{"train_examples": 194171, "arch": "transformer_decoder", "layers": 8, "fused_qkv": false, "inner_norm": false, "tie_word_embeddings": false, "beta2": 0.99, "learning_rate": 0.0017, "one_sided": false, "adamw_lr_other_params": 0.0024}
Rows from block 2, named by matrix and row number. Rows with one number belong to one attention dimension. Each number is 500 + 40 x the weight over its row's rms, rounded and kept within 0 to 999. All counts start at 0. Numbers have three digits each. After the name is the row's rms in percent of the matrix's.
# q: attention query (model.blocks.2.attn.q.weight, 256x256), inputs 128-255
# k: attention key (model.blocks.2.attn.k.weight, 256x256), inputs 128-255
q.155 100:463426501534434473459478546525519432506509478516548458542524450471545561572516397481553442518562528502517465528533469435458482476560488551510529486562513500498446515575530468485491511436539540400494539513548508469516539558498443541535593526482508469492495560459505516440491536518500546525437452499533527525492474492558410485467460480441525466476434535501455538500515583533493502516522
k.155 113:519517557469616513558556538494471392455432444555450525522485468511521536454531513555442497555507522510447528535512527462476478524478547521499521499495453472462496531484459526468501429599524480498502514464486538502501541475568532575512541547512437543421551540526422490464471547495492551516444486475510491427422511450500531547514515513464509449524525493501547439563515508503480562505469
q.156 095:571419552543498493457469537557537443490516518543509508495475532501521415507550583512539532496493539518483574499523577515519533497528526456431496529517529502565530525504533448470497483487511451447445496510646553500530492506526570555468491534591479548534526475580507481494499464575529483535491455478491579543517503540462477476576462512478456515519527527589529450439537549445564501532457
k.156 112:499488500510469478499513484516530485455562508511506579499506518424495556483522477451551531458527478566538581551591545530463453481546482461497542487478490506517475453531496406512503475475439535589488562481541551477382533475517430494449562490482482482495485503503512527443521560547514503516496513524525523477531458540505423514488494463532544567481438454580478525468547505531495532480461
q.157 103:487494511547456519544557515529502504583521542541486507506503490510500534496504502479501481540461532440488493480521507487557515460556518476499499473530486504504470503446559520519532401581436490461512498547462466514524396524509544531477516545449467443464518457437573513560518538477558549430448539562489515476516448521526558465481548495466528486396447523393537476475469538513548483481547
k.157 127:454559507461529539471525577514472537502528479467484507495494521503476460574469497497531453488471523433495538451479408481543508477465493537439478523498484547550522434505412523505483534458455415496506411527526493529461573536453502486541505485509563441487580550471483510440554406510491497475451587539543442517553475403535517499502530475505440495426475487517529488508439493493522446476482
q.158 105:511476482515531509496524429467532519519494499482492478544494509514556541554479478445553495472451580545470529523498552557476566505533539455516472466475526481475486493508414443523574506476522450511507472500492521552485465531472530484544483578521505471516553493488454480540501562450473476533569513534474479500508420448518466551494511500441452471559498454567476516503511566488469519581495
k.158 121:519469465505487477470495476472546493449499494532527581507585482472517462581508525553481493522585448589545496480527449528478542456507480441436465518411422490508547431487499516483484470470447419499535528417481466438463563511536468508441463522504504553564545475474448519479549538498545560452556478529457428504540466386443511493471471603498524498532494477575514515502495463497496481492523
q.159 099:487461484562484492428504470518476517567441610552500542493497482527464549489447515470473527548416509486497513549545524522518531550467505508488478498514508559519479498498506470549543460517406416511412473469480505584562499489504464485459476520532497474531475527414555517539399476536479443485487418443516482407619478486495460512597449454446500452493478471495524497476555496514546474524545
k.159 120:511532526491440515509521511509476507467546457535520469491544527472526485508499536493560516532509542539488528578511416568415489533603570494480517452557542472493474543474502451518478512553488459559538495555531496481452421527463441485537446542463505494412533523524523535529521522483537516554381498452480491459456443454602520537488472485565473462503471560449569483574429478489442567489551
q.160 145:533447535471457416540443453476484447502500478540492542506564494542481463475524488462405462432582531515525515480493441508491461491451496450502516558553570532454495485461421492538490514488513518509496497528552522490504528494543567491543547530555517533495510428460477503565482568496467478535469489466523529532464570459512529500489502558463489485549481475503436517476541545552472499510477
k.160 083:517504508502429477496521513540456499488534496467567490536480477529505450579577460540582531489398515523511498513474483516532489469520516484446570406497548509554486535501482526491477530529477467534486421550491546491457545510484436492428496512513541536484493462540459482473533412438553517511498606505536582499412488498542441522470538574505518503548473446482448478412459486481502468558519
q.161 105:522516533474440513487440474529480577479467494457441545514498443469465460460533534502524529468460443466495481502506521446436507523500519453560442476490511523463503490476447537552472517440491497485450572495524583472463502454462494484467536434513453464417458524492531550477529455430522438467497426502385549513543586505414484524423528466462513449500571514479452501509488510491499521559445
k.161 081:525481501465568528433505475520462480498507528453566484547521447484496426487533524548492462439459497484485505518494491520484473514411466550498526513490474457473493548590490498499571456567556502533392503541501471500527462519540439548487458558521441545561471474482519494517457520434475589478584461489547531503426589519512495486493443437427476542525485450525475518475429556553508473590520
q.162 095:485553480488426544514499492513561481547523475515483461514534546506493487500534561456542592474439537570530513498403527474480501490506506511513476444490528464455506476482552533524552473530453491467501559560527562517468425551501498477551445526538550466486408483516494602480485562530541401498526535478500544519479527480475446576490479500548574546525497540542546481511460539490476517563466
k.162 092:463495594448474436574485501445490575510514511542454520451491551555566474549518523461438509523467526523486495462501493498482509460591525487490477482511526573466500525514576570545420566500543468491473521506448460473503593516518451543420441449483521499539530463492566523525580540474574535478513547464460547498495456510550540504523476514538517478552455504490531505489557547487520539449518
q.163 120:464502474484579570521459579502537489525499519426446483491507484495486461465528491467469477483459506431469538553539511485492452536514487527469602537542494531524572501522556594457506565515454454462539487497510495365501535505491511498589566537456496561486474525510439514461569485489497487418501438521464459429454532483457520535507497536467519517516444435474504498443464438492501493503499
k.163 085:403558531547591539526533472477500489535501473493482486428494584460518471564584539531471470530537578581454420498502469461447459562518514516544431491455489481505533489482545420547554487478511523486573484472493507536447520426468567480464511513487460447534473445516518457494501521501569466505546510545481506487496467552461529500480558445484446509479506496483502525573489529481528433458475
q.164 108:518447468429582501469480544499586488453501465499552484449470558451572473512493514563505558592478502505511523462467511524502501476483489522508515478565429496542523509488509556461505545511517517500520538552519499499499519603559456487503490496551519497463499538459522499473564394481516482466440479528464469486480457451471469568484562428608485499469518541528553469476460429449478469505523
k.164 084:511476468473563485515480478527563515550519473483493474534504543486546516502495597561519478575483542507402503518438473524498564559403502525450492506500481465505442540524463512520556412524583411498520544483449496425495441533488468495485462477516446435590501567511567517490473521472498500397501494530476529570498506498530580493503605432490498444424535504517468493502503562569464493627478
q.165 106:510568540513524495529483532470431521568506465427469442472495444513572538504528483461467475529479499554484544497518464535468543467540523514510451519417541432501450525453511555475531553525528448506530530570468486508524455452487470538437504526470556450548439489515482463464440457563537514531482465499506442411483510509499497504504453552538554488538536523496504492586482529508522485535469
k.165 090:587479468511557502459474546489495508502492560546546558499498566495449469450522511550516519411485490561526465487459474557488432509522493556576562472469427522522505533498475427507565455519462516513521609507515522499502470500511471517470491497458454521578512507476586478488410514518500496569510463594533480494474412586393492514490548476504517544495494524571525457513407516508562411494570
q.166 097:429485434470514526477463577508475466553472411406455526542576536506458532572526484462459510478539517433523538491555585479525497504501505439520449497485482470461506485539489540462507493521441585533475475516537552503565532530461385535492468467454476506471515547466531491505566435584475541493479512511467579490488426478523469456539473446437488487475445558548510481427526442458470551519489
k.166 084:435500417482497597482525585514512491473503528526491455474474500498464521521507508482496587504504500498529559470512540519490439545476488526531524605492457503497533499541498506569461451582425550440504617393578558549579493506591475480484503460433457485551461534489549457477476507469497493544484411577506530500471557537452498464487539562408478481488459507458431494549490466503509561441455
q.167 105:521536460524534506518547510524459522520513521515469535480451504499503521506556472536473464550437511515531498499492562505504446470461417435490523484536537537497530589464493528454507532544503498564567505505524544450603538491492452492450523465555538545543462532467558463511523512499475498598499507494526493387532465528536459494465550469518486523441488459527468489481512507533600549478520
k.167 092:552432535476515491519558560517549535466503533471532493517504498509494559374536529544462429518580600546578581510450535514499524531424523433473502532479500462442522460566463522446504471488578524547530524515522496520516580519509498453477483507526563503472539459438500553511505537538484498453499493507508410479441584515521499435523560496483508596410477576501545503559467495494557537530459
q.168 098:458573478464467510489528484528504533492483447455477554479529558493528532585589393490473482459487485592458509491518508548516533470561429468534455506518457458488472517485577494491496516530506509485532533476450474525542523499499484463508493505603502532440462499488475527489519536553449517545561496534564483470552523551479541496487539522502521545471470551535496520510517396519510525489542
k.168 102:510442526490480518526491456540513435473479522498534504459529594509501482532537517475533483481451512505442507533547490499459476514487421477520455469564503484585492454498554488586453516494561599500508479564433497504499491490525504486522540549481512471518420520469493482473488540572496482500608517432510443467542559577436608518403531529486500508510536520485555513532472467507532488545482
q.169 096:475515531564459481432548492498403517457498475515479515471533548567503464494536554497526537509495554494574470453504495513527481426515452524533446561522504550517483512455484508550530560533529535507563525507492544502489497506601503457516459547510529461535483511476512451544529564488496445508527485461512520510485545530506518457473517540471439511538512590553421450518448545520449444555564
k.169 099:531427499460445565490495519466527539488524462501474535493520504447533488501478513488511555538549534435463553526559509566528505470503514405479471462585508493542505555429537497519466525479465476547488598466511502539522468496514552491512507479483483520550471511379491490498454439494483501537486515531531481493499454532458503471520581519503497434498432487585525548478520476476549470430524
q.170 100:532456482482489591473477533501489509529495507491510513512514577498578523468507519609450523547483524515462524471412565521479525533436469473485492473589479445494458546484455470516521500471446492566510446411494519567568533498561564604398548535472542469527460509495477471502468508479555552426462520484504535488474488510454476519545584519514574538491500473538518490537493506478490478498507
k.170 108:525540530491516488503518491428489550548476489555399507477515511455467475499472496522488453553504470478492503552527520453452487570439536474486554450495544475516504532479476484561489562488479542565521457521567520443493496553488404556474601480445511489514373524500490481437556529499532488419463568546514493528520466529492505550517524427492482501429476435475508483517521539514549505550541
q.171 101:553451567506530483541497504577517485513403489472492437478494497457423442521540489482488468548471506498492440532498496509586480515497512477487559511541528464557497500476514494488553505509480514506565459562416409475566437509460458512460571549508543527531519541417508489536392439550485585475444556492487464513478468490465513537489488550457544539457566488462430433484481517431481489513569
k.171 091:524420474502455473412506507530442528529480502517568425567522509382462474495554469434478494548498522544531384473550534490498531491530479534491524461530485509421436480511548470515540504475479549469523494534492561618513483485596458567512531526530545537451493457484549481479484506494451533532450508491517485440479482626479497499440516512544490496508586484486468496516482599528509436521538
q.172 109:484486492498530469486566536483555561570525493484467487510499527433498462517502466450496567520506563485471468476540532553513500456532527573601485546450459514453482567488503437457545508483473468538545569510487505526553464504501451480564537519495536489455417481482512503515499481521516456460520506501444491483422500492462491497484511420513565520486570499488509530524512531416539461494501
k.172 123:536452475446501480454488544514473487562455550418473523521500528401472446503455459557487509516439495483504461479465513487498489551463492558489436506532533508542459546487558472453506491516535487453484530542463526503485548404496470484492572524473472472494528538505474459531454503448455502493520488431495431493502540495578560528440524434499473498496576499609554458536551480433448494383513
q.173 100:498524484541468465486473456438563470459535474558500469534492470435511534570487513461535471498505419529481500503512513474454559527495459552506509538496530486520507373487547451502443500484434547410559471427549518504474531527416499475550527518519488487456509469494503534472534427497525503532510479433510518490559473526531491503487459459479474458589375523484492531466569517565464467528482
k.173 102:551496490514552477418511417468514430547513502490473514431508419487504491508527437484539487413526448443444526464546549472530475541460522547485527546482449490498581531561564519506506479464461526474480539471519510510586512508534435491494559446506504484443540478443488570513508488517492514495558491578538467498481483430492419490497467431528593460557522513502483501546513471550480484507500
q.174 095:474492449494523503576397501603518431519481560505561502546505531472460478515557441494578514530455491548543459492500501534515507494483525556533537495510452531516504475525502516487475513474467430546561453459491484526526454527549449485480598511523502495513534505461509520521452469426524512474476419527505476512479440465504546481498505502470491472454496563523473480450423514478531451481488
k.174 102:548468497505433447548512466497428468506474530480532486421539508412472476520502463486555508562483446484501467504561491489479518539489451548512526445586506521473465554532473484480503514410469481452512451458536479547484443462460494564538499495499516470567558441569462520478482439488486509518501516548496440508454478492432496500492424533541577497511488516509483462508504583410567508474454
q.175 103:473435562516445532435425474495491490542510484547504605522463462418517457484459485521472474532539465485453485452533511511570559459612505481547512501477467548530539411490471529488491536403536517513410422479501510448507545512539432499478441494548451474484548466516443509477509520549467509446485476491471482584512510487523465443517489468602474496476468483498537491526476559527392562473471
k.175 106:501501504526465492520469367478514498442512449543558499410584455553505510543503554506575503424415508547421454582473533558476523458457515525483529494427457515552514484459513458497503504504550430554399546534480562451505481561480450479478434471521458494474531478497448453444410485513548501422546494483449544542519500455530542489513489477511499500500524472442506518454514489492515440521512
q.176 080:570496413399463418493524468472455515469495497521442538519562469508445552459429437481512541454490503511532451448530528508446479552462426515496469541494500526521489532491525484498416506462512571466475540473530581458486451461509528473459498425486462486442528540539530462548465516518523466626520495523474569499540548499518540523450566550494476464509510454500450492600529501580486497530455
k.176 079:540388455529501459481471542529548556480482526547499508523441484489488495499508473545502511538536447565432532438462497489481548464466533506493459430511461495510436508499523518497417516470528438438495533476469500581450501459473553476443520518509538520466563496496434470429518472490447458423469578442496491522485543437500553493500567535582511456538500503506432440500522420504456509498477
q.177 116:483461499485510474582472453518465427439488517525477543577479489499487494452546421494471454558554526487542514438421428548513491529486539482547525471526471515508513509481432470526506531505439507480524492526483459497458484459477484428539429535486499516455484417519479510511488496536494510500460539448494479496453583489506473500514497485616459529560519518553441531518452570495543516588506
k.177 086:425578489509489540418477474521513398525509510523499484423486495469512454511486553479492492498521563498514453501511557461476541480586457498535566525477529434525535523487466453528500418528403562466462549474529466486463542449444526460527531520468419509504517504566436529448518524487518519500484435562485491505517477389505506548512484494455516503447465535447495502448560507470514525531597
q.178 099:504530443562522553585465479537465461527527485455482441563512492512472571553441505520471493504418512496501561472476485509499528569574505489478446515475471526524472588464519514486544535470480499574588481465469514531534502486523488532410540520464563454494553521568579561456533464515469483464579493590504469537460519486491499520523488494548440499496478549458516498424540512453444527479509
k.178 086:573510472459530457489479426487479485504466463544431526469502521478503502483501525478512493452570530535467514489422466472461524518387535559494514479419447456508515550502549505466529453461560473510527593537560473549514522500497526489452546525522526499497529477485503479510556509495459500461548454478459517533507522491551484467514483530490502487491456523504471509513530462539503547426556
q.179 096:480526476470549502505527540465587523460485475476477436472542523415510464540492502510499542416481557532481494449500534492520480463487457513504519572468475507500508559491509497482514464442531536518499512537564529531556521472440421574440505553600438530560532447489563480541481475433504529550588515444537476563509438478536494474481457489475552514416416519494544487549523525517569509510560
k.179 090:586557479457466593571561504459480529462490498476503526540494486539506563492522504481543495499482504499497520484570488454491522534517544420453554460485527481519506514504522560479510540478514469484547413523407552395454465406475538456565563506503541501462456503492449544515509470525462476550488479530470474441495512529523414464479554517537529447594440470518580511512521488519479470448488
q.180 101:548454553462455492545429520502490452465494538509547482521501511494485458491503513512518484551478529478540479527452558554539517425415519515544499568489482463493485560444440428508537518557491468537465549537516470522528478613572527481522522459559530560534518454430497532502449455507514434477444480445511482473548532559557481557470641424555522440549475505535468493537455535502461471491483
k.180 087:427495510529451478554566365515504515475436555429452502439497460467543460504578537487490506486474469496476471439460521483484433499492479531457524493486484535517565542530492546465450532468549534515546542537472599491541557495623511504415546535504460487526500451479514474499543594510532418509529480578550518540450554513446530534518528465496500456486508576477507512534525467508509593469544
q.181 095:433531537475448538523527551486521488544499494461527501432503548468515419464521438562556511549566545535487507533513524529483527564474527441478536500527469553479504506558499482536544471588526536523512482489532442439477461537453449444492489468466509506521507483528518393499530543490470489539548436591527485465474514467487498531502490559594512504523557512571518508556453532465488483524491
k.181 082:501444525535472467508529493475512533519472591476481510531476451513492493426519477470494462499489457521489485489478545483444481515597475517511467492547484512462516433478459491439562500488466485553511437464505484565522533466506482448533476556461543473490499423480487423466541525521491469500443441500482409495535442551429589505442425430500484557471562556539538467423512461387527545464534
q.182 102:476440544498483526566480517571546476502419517527521544496481476491542532501491496481471447506594533529452467553433499550509411460456507425524487509516448508479563445508504540460493513440569497546433515572483566559555555445485457533525466484534444496479527532452516456476531527567498429557496531528446535487487445434471525600553486453556471438565534480535539470516485442459561605562503
k.182 077:556535460496482545465495534562554539481536498470534497523469451517482481481510436504574488456490477477504474518418527472508528494511565468493545537418488454501524509565498514514509498555444486546471571490509542473465486449513462451511446477544484533507534539600488457535526409510567459518492505453461550518547545569563443558475529457480498492497561514550561451459492406444472526565544
q.183 094:480477467546482582435499549527441553541546594559436536457544549553487470441567560518482468478456578542517501455511437483503476522485490518538449499516484462485412487445440447498557458555523487488512522474502536515553573483536516508467478486511534474509534521435513480504444533514447525494511454527584515486450539526472503444500492464535486500488519523541449552529450497475516534528493
k.183 094:556488619527510497541535501499550544481503508545511478518518574544474586420535586503469467533494492517549534528483505551516464502515482443543517493541488461474517510492446472546530503528494486518535566542496486508541590558588479420443535515455550513504569453506570569520536520462448479558526588492579501494468498539460524491513549538540448496472519488566428483533507464479450439494501
q.184 102:564496512512527450504480495549534504517475582513446589478478528496501500529454455493513463531472437496517453421465409406539426476488523508477510568468561394549541473478465476553555505486480471456456473474505471465495459474537492492549526458513497516501492506501508546544502504501568453410508578459493544505501513548525528538542499596451493490540558534519545546501412486482503504480509
k.184 088:515512490525508456475474611497471543430505455459478548529533426517478434465468441504501450506502512505495478522513479414530601552497493442476465537484471488476506573447575433472463519504464521454463468462518525553493433476513517525568471451525524487496490543483490508538547448557530501506506505479445479531591520466474470475495479458545496518478537500551530494439538470533520535508554
q.185 104:466414397448472491502497456492543503487543477510547504506451488430524552515479607514534462535506509432564549470526582498511543442420485483512511514503493562560485466523460566448512542497473525506523502512500512542541480627400509584508493471464508472464498544472516537471462558473515483541508484472507512506427467551517519441520512495501564475532483579497437458567517510496479507561516
k.185 106:566473487489510474512567442592491509536508499598484398473541509431426520558469488491506569437510431458530471527554539567507472520463503533491498504535504460559522522497527493469513498425532553520561458479500446509550467532457456486437521548508421423455479464539459480446484501496487518490462487537511450517419551538467463519512506497458514496485412483518501468519503540528470530484497
q.186 103:443527494496510503478493472513539490391476529474498480442528464493483518489505465534450448492474463564583588522471470463419430484487513594504453412444436499470506425479461449538468471521553569474475486518481508525457556549506546507458531420532464495508462474496540506467611516502550505459495489486524550560523473506520523482501516493458479440448484583537514497464527501571411445507465
k.186 108:474565503496503549460464425519538502459452594568520548509480454539485501515497507452506508501389473505438490463534563454519500573482475498464568504479574527552501418538468478441543486441474530456512445457492474494417467494535479526463493483459422511525495474564492470421437514468461515511548463497443525514567486469473512517495474457522507497539483535406523556450493533508438507519509
q.187 106:422521513555383386533486486450528535530564524485510455506484506452451445546493524464499518474547454526486524473452481501417537460445526498513498495496525546486487544487484518473430469448460439486481489492526566506495586532519522513469506525481512481406454483500420555510474482446553419561478501398518507488526533470554441563540575518512464422529526508537462553469559514534463426487553
k.187 097:495472519547461477475565459499455518553486494534471465502559499470425471484497517440536501522489454496555470450489537499512511472511535499553566520525455538459454554509451511486526458442440557454534435523528509486503530527489488537548593525442513495496539531486494550479484537520467520495522446525506406446460440563485437493508524547486595528521465489419480483541507583540506488513479
q.188 095:536542526488503441506451517504542490505484463469418526517468568554567518571499458454496445505505532425425534556543471456489470501541502561399500569470451469520516514547593499538452483507465480455528531515494444464489481480469498497518499525530515495425520517493501628507545481438484501494501484484512538502577500524460483488478437497473483524485512530535543619454538398481491481491556
k.188 102:496451518537471471532510594554478512502542551465514501457491565480476483490476488548474474523546469475533519437464478517491475482499492497520508493519368490453542540499567560476423497531549507479429510513460407534525415482579473438479450447513447540525490572501442538537443489508429522601554493468534496509502598452485535447488462469526530510537501518559508449557567493463569506534535
q.189 092:515467486458475457489487481472498490498534540518487502473388493540535514494526506558492460539510478495465530542552468551507494545564495499535567398506504488525533501483497500505525580513534434427483460485541454508539531546546498491458527509521523521569510461492505481553488489538492512472484563491466545585485452441475515534542503540443602575509539484474549495486452468525492557488544
k.189 100:451447518562468504548547438496452502440474509462556522489545478515506532529550507544494481464447474450477468539459523477591463449480562501522577576499447448488513426459499537532525595496516606501482487482514506471545509572519525544487444533551504510535535423519547532562477587497466564523464516557544579496420551555509479509467461581523471545527536473506462484493376620520484539541485
q.190 095:563502481592520483523511447446472493555446541491488491512533473523506520490479481472457504541450486454506529519538529475530523535505447486477495523562571511473446528502431506491517486433526488472458529505487514510567505493500490484382519504546613463552460444472484498498507424479387457475528555569472416508442511538505526506524534492491514466507446434459481464505484564446484460466451
k.190 111:427438451544534569496588472476447555489525516469446480471483479504509490563514487468529490482521549606509523444485561483501500493552520503499475452521577484421455521545493461405505427508455461531547483524406536464485518505528581488453498534482553538510501489489456491515480594520509495480470473560464483515548486567509497543513518483503541398452518494511424459573524503502475485505451
q.191 093:487540540536452562564515436511494560485530480501507486573546554549527403538472470505503560459477504598516501521450524478591469422492519467508485507504481472467531507550510525482563518477426490492544406515535502484516448511495470520529464515495540484495430507536513495529449548518465540567481521517522523475573517552540510567521464506575502499543515549481477502495465511517597571470520
k.191 098:506578445523513509461526543522598515504538591448472497551509456557493476426449446532531542469580495597466517491516410492496531529508507474551472525516498461459506525532526468487467454527489511493476466493524591507491454521483433451543453465535501561423508536495444471471470485529485537454441431547490486521539501419441429489540486480511433507512476502456521488517483460465497514500499
q.192 135:451546456531489506488523507456503513490473531403496445528448529472549473548446584504495463468477505449443505526504557477502429522574459532510496470461528531513522506531591458448522479453517466475505533529518525522427531484459561487443530494599471491470511561543512514486563470509464509465479493535438499518503485460475473495539531523499489522472498577548537433457427460507434415516465
k.192 096:496468507575517528468493471488472514496469486472546481542444496461531445516476520577515477508459444435456483478532560531522500555559594447484523460529528512499492483487562509448471520511520494523404522431532511481462513459423457587442590571491465507466569466561449461557519454453515527481466544469571528471474477490549548553550471427501461546570486522472504435413462454521502488508444
q.193 110:494449431499550466539466402520516469568468533466491477517493466457485454503474507519532495421365512554484478502522525488461529549557509525540400524550542478527451510505490522513495488425563487480422477435512514506530503461459525514537493553459476431507482482440521512464544598532507498498513501594494504542526450520430534493543518467461475552499489464484526465554572498528471479537435
k.193 086:471580550464504497469434497499525572520509528530484505470501501497426482429484515536514507543502527513533555512488529438422366508445483531513540463512464533490498478501525460550553521490501450526518526503469493462528441488549549559599454498519498479454440526413523546469553472507399548497539499515498508470472497520467525443455500480505521551479496457551452462547542555523482476433518
q.194 110:508510499499545516458483560506566448601467523559442488480480553556568493469497519523502508501430457394501516437556511563457499529472428483477539501514572518461491474504505516472541567524526407550489500489494512478493489494550500591550616478435534519508476490456456496504529499465483474453452433451500464419461447526489515440556486561367570499454463460506542511558482542528484470496510
k.194 084:520539451523521591498464525513482473463540475492458486539496483483472522452439494489495469516563612510425534440500528457458485531577515545485560485468498487492426545444475459473554446514490457417523464530478493560459395524495505418577571447487463480451418562483536542471484541514486515400533517526529515515495506485555505442565459501417423518464503495473516494453546554564449468496463
q.195 110:530468555528469447473472517499421455571484500505440525517544441426469462445563509475552535473514568479486485472512489539464550562554547471523483509464470534447488604541466510511530479508515540423491508534494560536470540462535446459490512449509479519529554499474468422562493490469473538466506529484572522544517424539562505490517451507429525536429520496400427494483480510534457513541541
k.195 087:460514491425503575525470540594429508540568447517514457444471519471512515440520454496600477519556458519501563571477453501513521507442537428474588495516523474473499540515476498530466554537516502543494535445471510459453465495467472438501522450497512544516522444454451465485475519485491446473485475540537461470504542554531543522385487497511487522482492545505499445528574465487516529440464
q.196 104:513516511455542461517481553524536508460503456534574465498562484477498508476459454494556433500520494537528519490432537475549470441530508563509527445545517441471449420434486504437493510501491517548491473423426486523480448546486548452504527516548464480514554562453514446553454534507448493534490537480448501509541463520502483381459430481478545522434509511483470488482525484521554559485482
k.196 092:511489473584504462493496451492560490511532477457460494573487558489520451492571507508502553543497540491539503510472457478417521545422490516444480512462426484526549490447507492485513474468558505559522519469524503497529545477525552549465451484577489501523470529481462402483578483503582477412509483472594472541550546421539501461476491528465430571553476549522494485475530509525495472507535
q.197 107:497388547452520567484440509473508526508460495569492469472546511586506506528524467531493534546469524516493480490518455535473475522492506510550498523443529495581458549447464536457500527580501406440521481575478499459518501523507483504491479450483459526525547479536520540582506485517518488494448524460553489500509517544515538514487490566416539464487528439597523475502545488500482479444538
k.197 084:486494431564449528502482475507521507478478525457517530456478501480431482493409516454513457381464518424444461455526502460505460495503531504476437451537470531507474536508524487560562493490427435551541517544424571460525494484534469423525485575544590434511493523544498556420510582549489563578469540475476483491430526514447506528495554525475504516521494514533397478538504529514493500563540
q.198 117:519476524538501572475490457470517500515488436449468574467550480504501503494533586530517498519501585522398482507443463482569468533585574525476502501535463446514542449450527596422485506448407528457490539545525465574487527485518523444501425445494459532521529517475471441523485528480462497417517573464540456522547451501558525526474438515510492437458490525489548501495473473576501499489546
k.198 095:496484604460485554513483465487482499507506562475483512530493488584474520542556539559484529510525572479488555487555423465570491514516477496480504440514472471507470554500485525570474501523487513444484503511424577534471460539483439523575519494511532489506481461456399543488571534518446519432524500555499563611560515493496479483484491606470415503455455489472455451456528509474508506560449
q.199 101:502472560380477515493501555432497537546506517435507501467506509437435486577499460424491500429438519475515447430495512548446427414453495492458554550557500517488485554519523525479589516518479510520510518489496534533491467446525517505580515553489506507496460497477428530527499442483488439527477470495554436485456404508527537485468494578472561482480467497595499493473480464476496535473590
k.199 104:571402514483456506457470498530507517453537541478461519521527576456465580505606418495473486496547588450503504430472573508443453430476538490572437471485498561531545461557504505483480527487566529527491527526463551490518583525523461523577442530551500504496486507508460431478541465486482531495555490459514511439438524592523495526483551562510512564468491531493436539525496453504578443466525
q.200 092:524555536510608533496426606513552463522531441472522529530559511586478451516453397518441514489501475510537463540501472498514457528561517517493529432561495569463473507447505507506423519443482505526500569511571445464557534527441483483475516537526495542507500526491508477447554504464458449472511477527516491480511497480468452469509419588436426514432493396474487589500537509507460544498518
k.200 092:499436531500422458588475392430497525464490444477472521435495523548496478553442436496548571592489481549492449463521496485567409595476498494494509532595501490604490497515456555555506461508507486523485449504531526485458419522540552472526437492446490518515561477505514493454498465509415459521487552587530484535498484458518488474518540561573505496470484551521545547537446516478448517504507
q.201 104:465520488510484498518489436471562447432481486518571449481475535446486489547428519556547488472475455480507489540479514476481551555448489514421475448435543557457450523611485476457593549496465453468475565506420470464557516474484528425488598527447481528448436478400430510503517493513546528460504456456444464473475518522473454517527534533582543506465512405462480503521456529502508495474491
k.201 104:495542507571509521532517453523572505545502509461487368509475556536513501553518516507416469477593522512525428621493507501495484520451480522500501490474514518486464539504471531482463485466468481551580426563477465480497586476531455524497513464459556451532469525560408509544515476499512495517511400513583516513542512474581497496494513518516538510505431523431512430591439540520527468525474
q.202 100:500496507487471538427446444413565435452493506503498534457546454559468521393499556429402417423481489461456527522530498561479464550490423475454560539554511550497477572509539545469495481546507506519533550560524511447443530526517565459459425547442523491506474485495500477497527507465442491570496481498522593505516451455503510568551548501464518498543511486452514539527478431557555463500543
k.202 106:594488518510474583519499486515458485502466465529464537472551480548496516544484454486551498537447442486491492452473436414508538476557450515431520531543433460550485486544383521434519554499604457532560572556495555545443543476534491471542461515478447476539440483431509495469483461444507525548476554526555506490541511565483541506531534510604475507487501531518497533543561431475493484568450
q.203 103:450484441516436469460510531521528497470551426521519506472498541467549482520481545420466500519524420453465554491505474493411506493455452475520545519517478527515486472437479563522447526499450521485510506499527515545447524499527484573517487547574472482503470505470515445448577594462497460491525370484486543540523459458529507421472461502506474506535477464497541525529483405522473401504433
k.203 102:519511509508469532503509434560561480557450506509501550555507552539491388480490542494510468457510473555404496517454548500518499492529471524501489491522480464564531558492521530465544479460420561364501505485507516432500490521525508530581454542506548496348475506526467548419534537501545540563500434521519510499490508467424554452421427510505501468492492511489516430555506454469513588538510
q.204 104:532475494522511612540509452497517516523513492528517440494451526455533483500475407523561493527398489510453551542497507450500489539434498499513492446489464480471555525477541567526489583509530510472496518449510514513518413481529455452542461536512510505472568602476570519530448488510455517513489508514465483455412554537447448535511446514519473498523514511538549454523472551463503544466472
k.204 103:503514505548465494469480526546478523533518487529476487564489503475452488380505546468488528585445483522475498467490490476577487577470476475528432495492514556494490522514536504544493515461541475473536511506515494544537499473430484537548569532508500431525532550491454490516567508540430518521455482500541515473531469432526526483552473465445515561574444476448469438456509459460491462513473
q.205 092:500514481555445524587490460466482503520546467498523461534444491525508540514449468509501589541476535523496496607540484516494555501569479457550525537398501491492579493373514543550433494493504492519505394532474478462525448467500497521569528491501449471454496519481520514550447459558481526536507535503458512529481521463579525550513474432581494517526516503515497510519554452503540547521494
k.205 097:428598514548479557435539578486445524587493518456518443558528486524517541468470559559513520486514486485517511437501462520445495544455561494439457433498522504534496576457605527565547490458566546488505514536473525518511504483499510471456533502527490469485555536489467435515489477473478505535445493517525463528463451471424466528527471468602441463550533473442501503447516526524484523506491
q.206 103:481483506458510502500510561432482523468521535482522471444500482575525459483564558481511529533506458476450507413510519532433473446461480473496483510453525565495487476498544472452558505490475483521634484481485505463543489435507532488507481518544550470491570487489518512528493556547530583500486445521511457436464560544512458447474559361519503488484511514596427511513461507469509518474459
k.206 115:516461468434559472480472562526508493432529552429518475477443510552504420498481521537444546512424513498507481493554521518500533498537448523482437481494566484473528553487472512515536523499495511553532546443573476555482476462540497487463520459561542531503518443556574503531556538526446502496448497441495511503478496506514505534493506465446602495506594500588434489475574523495509461533492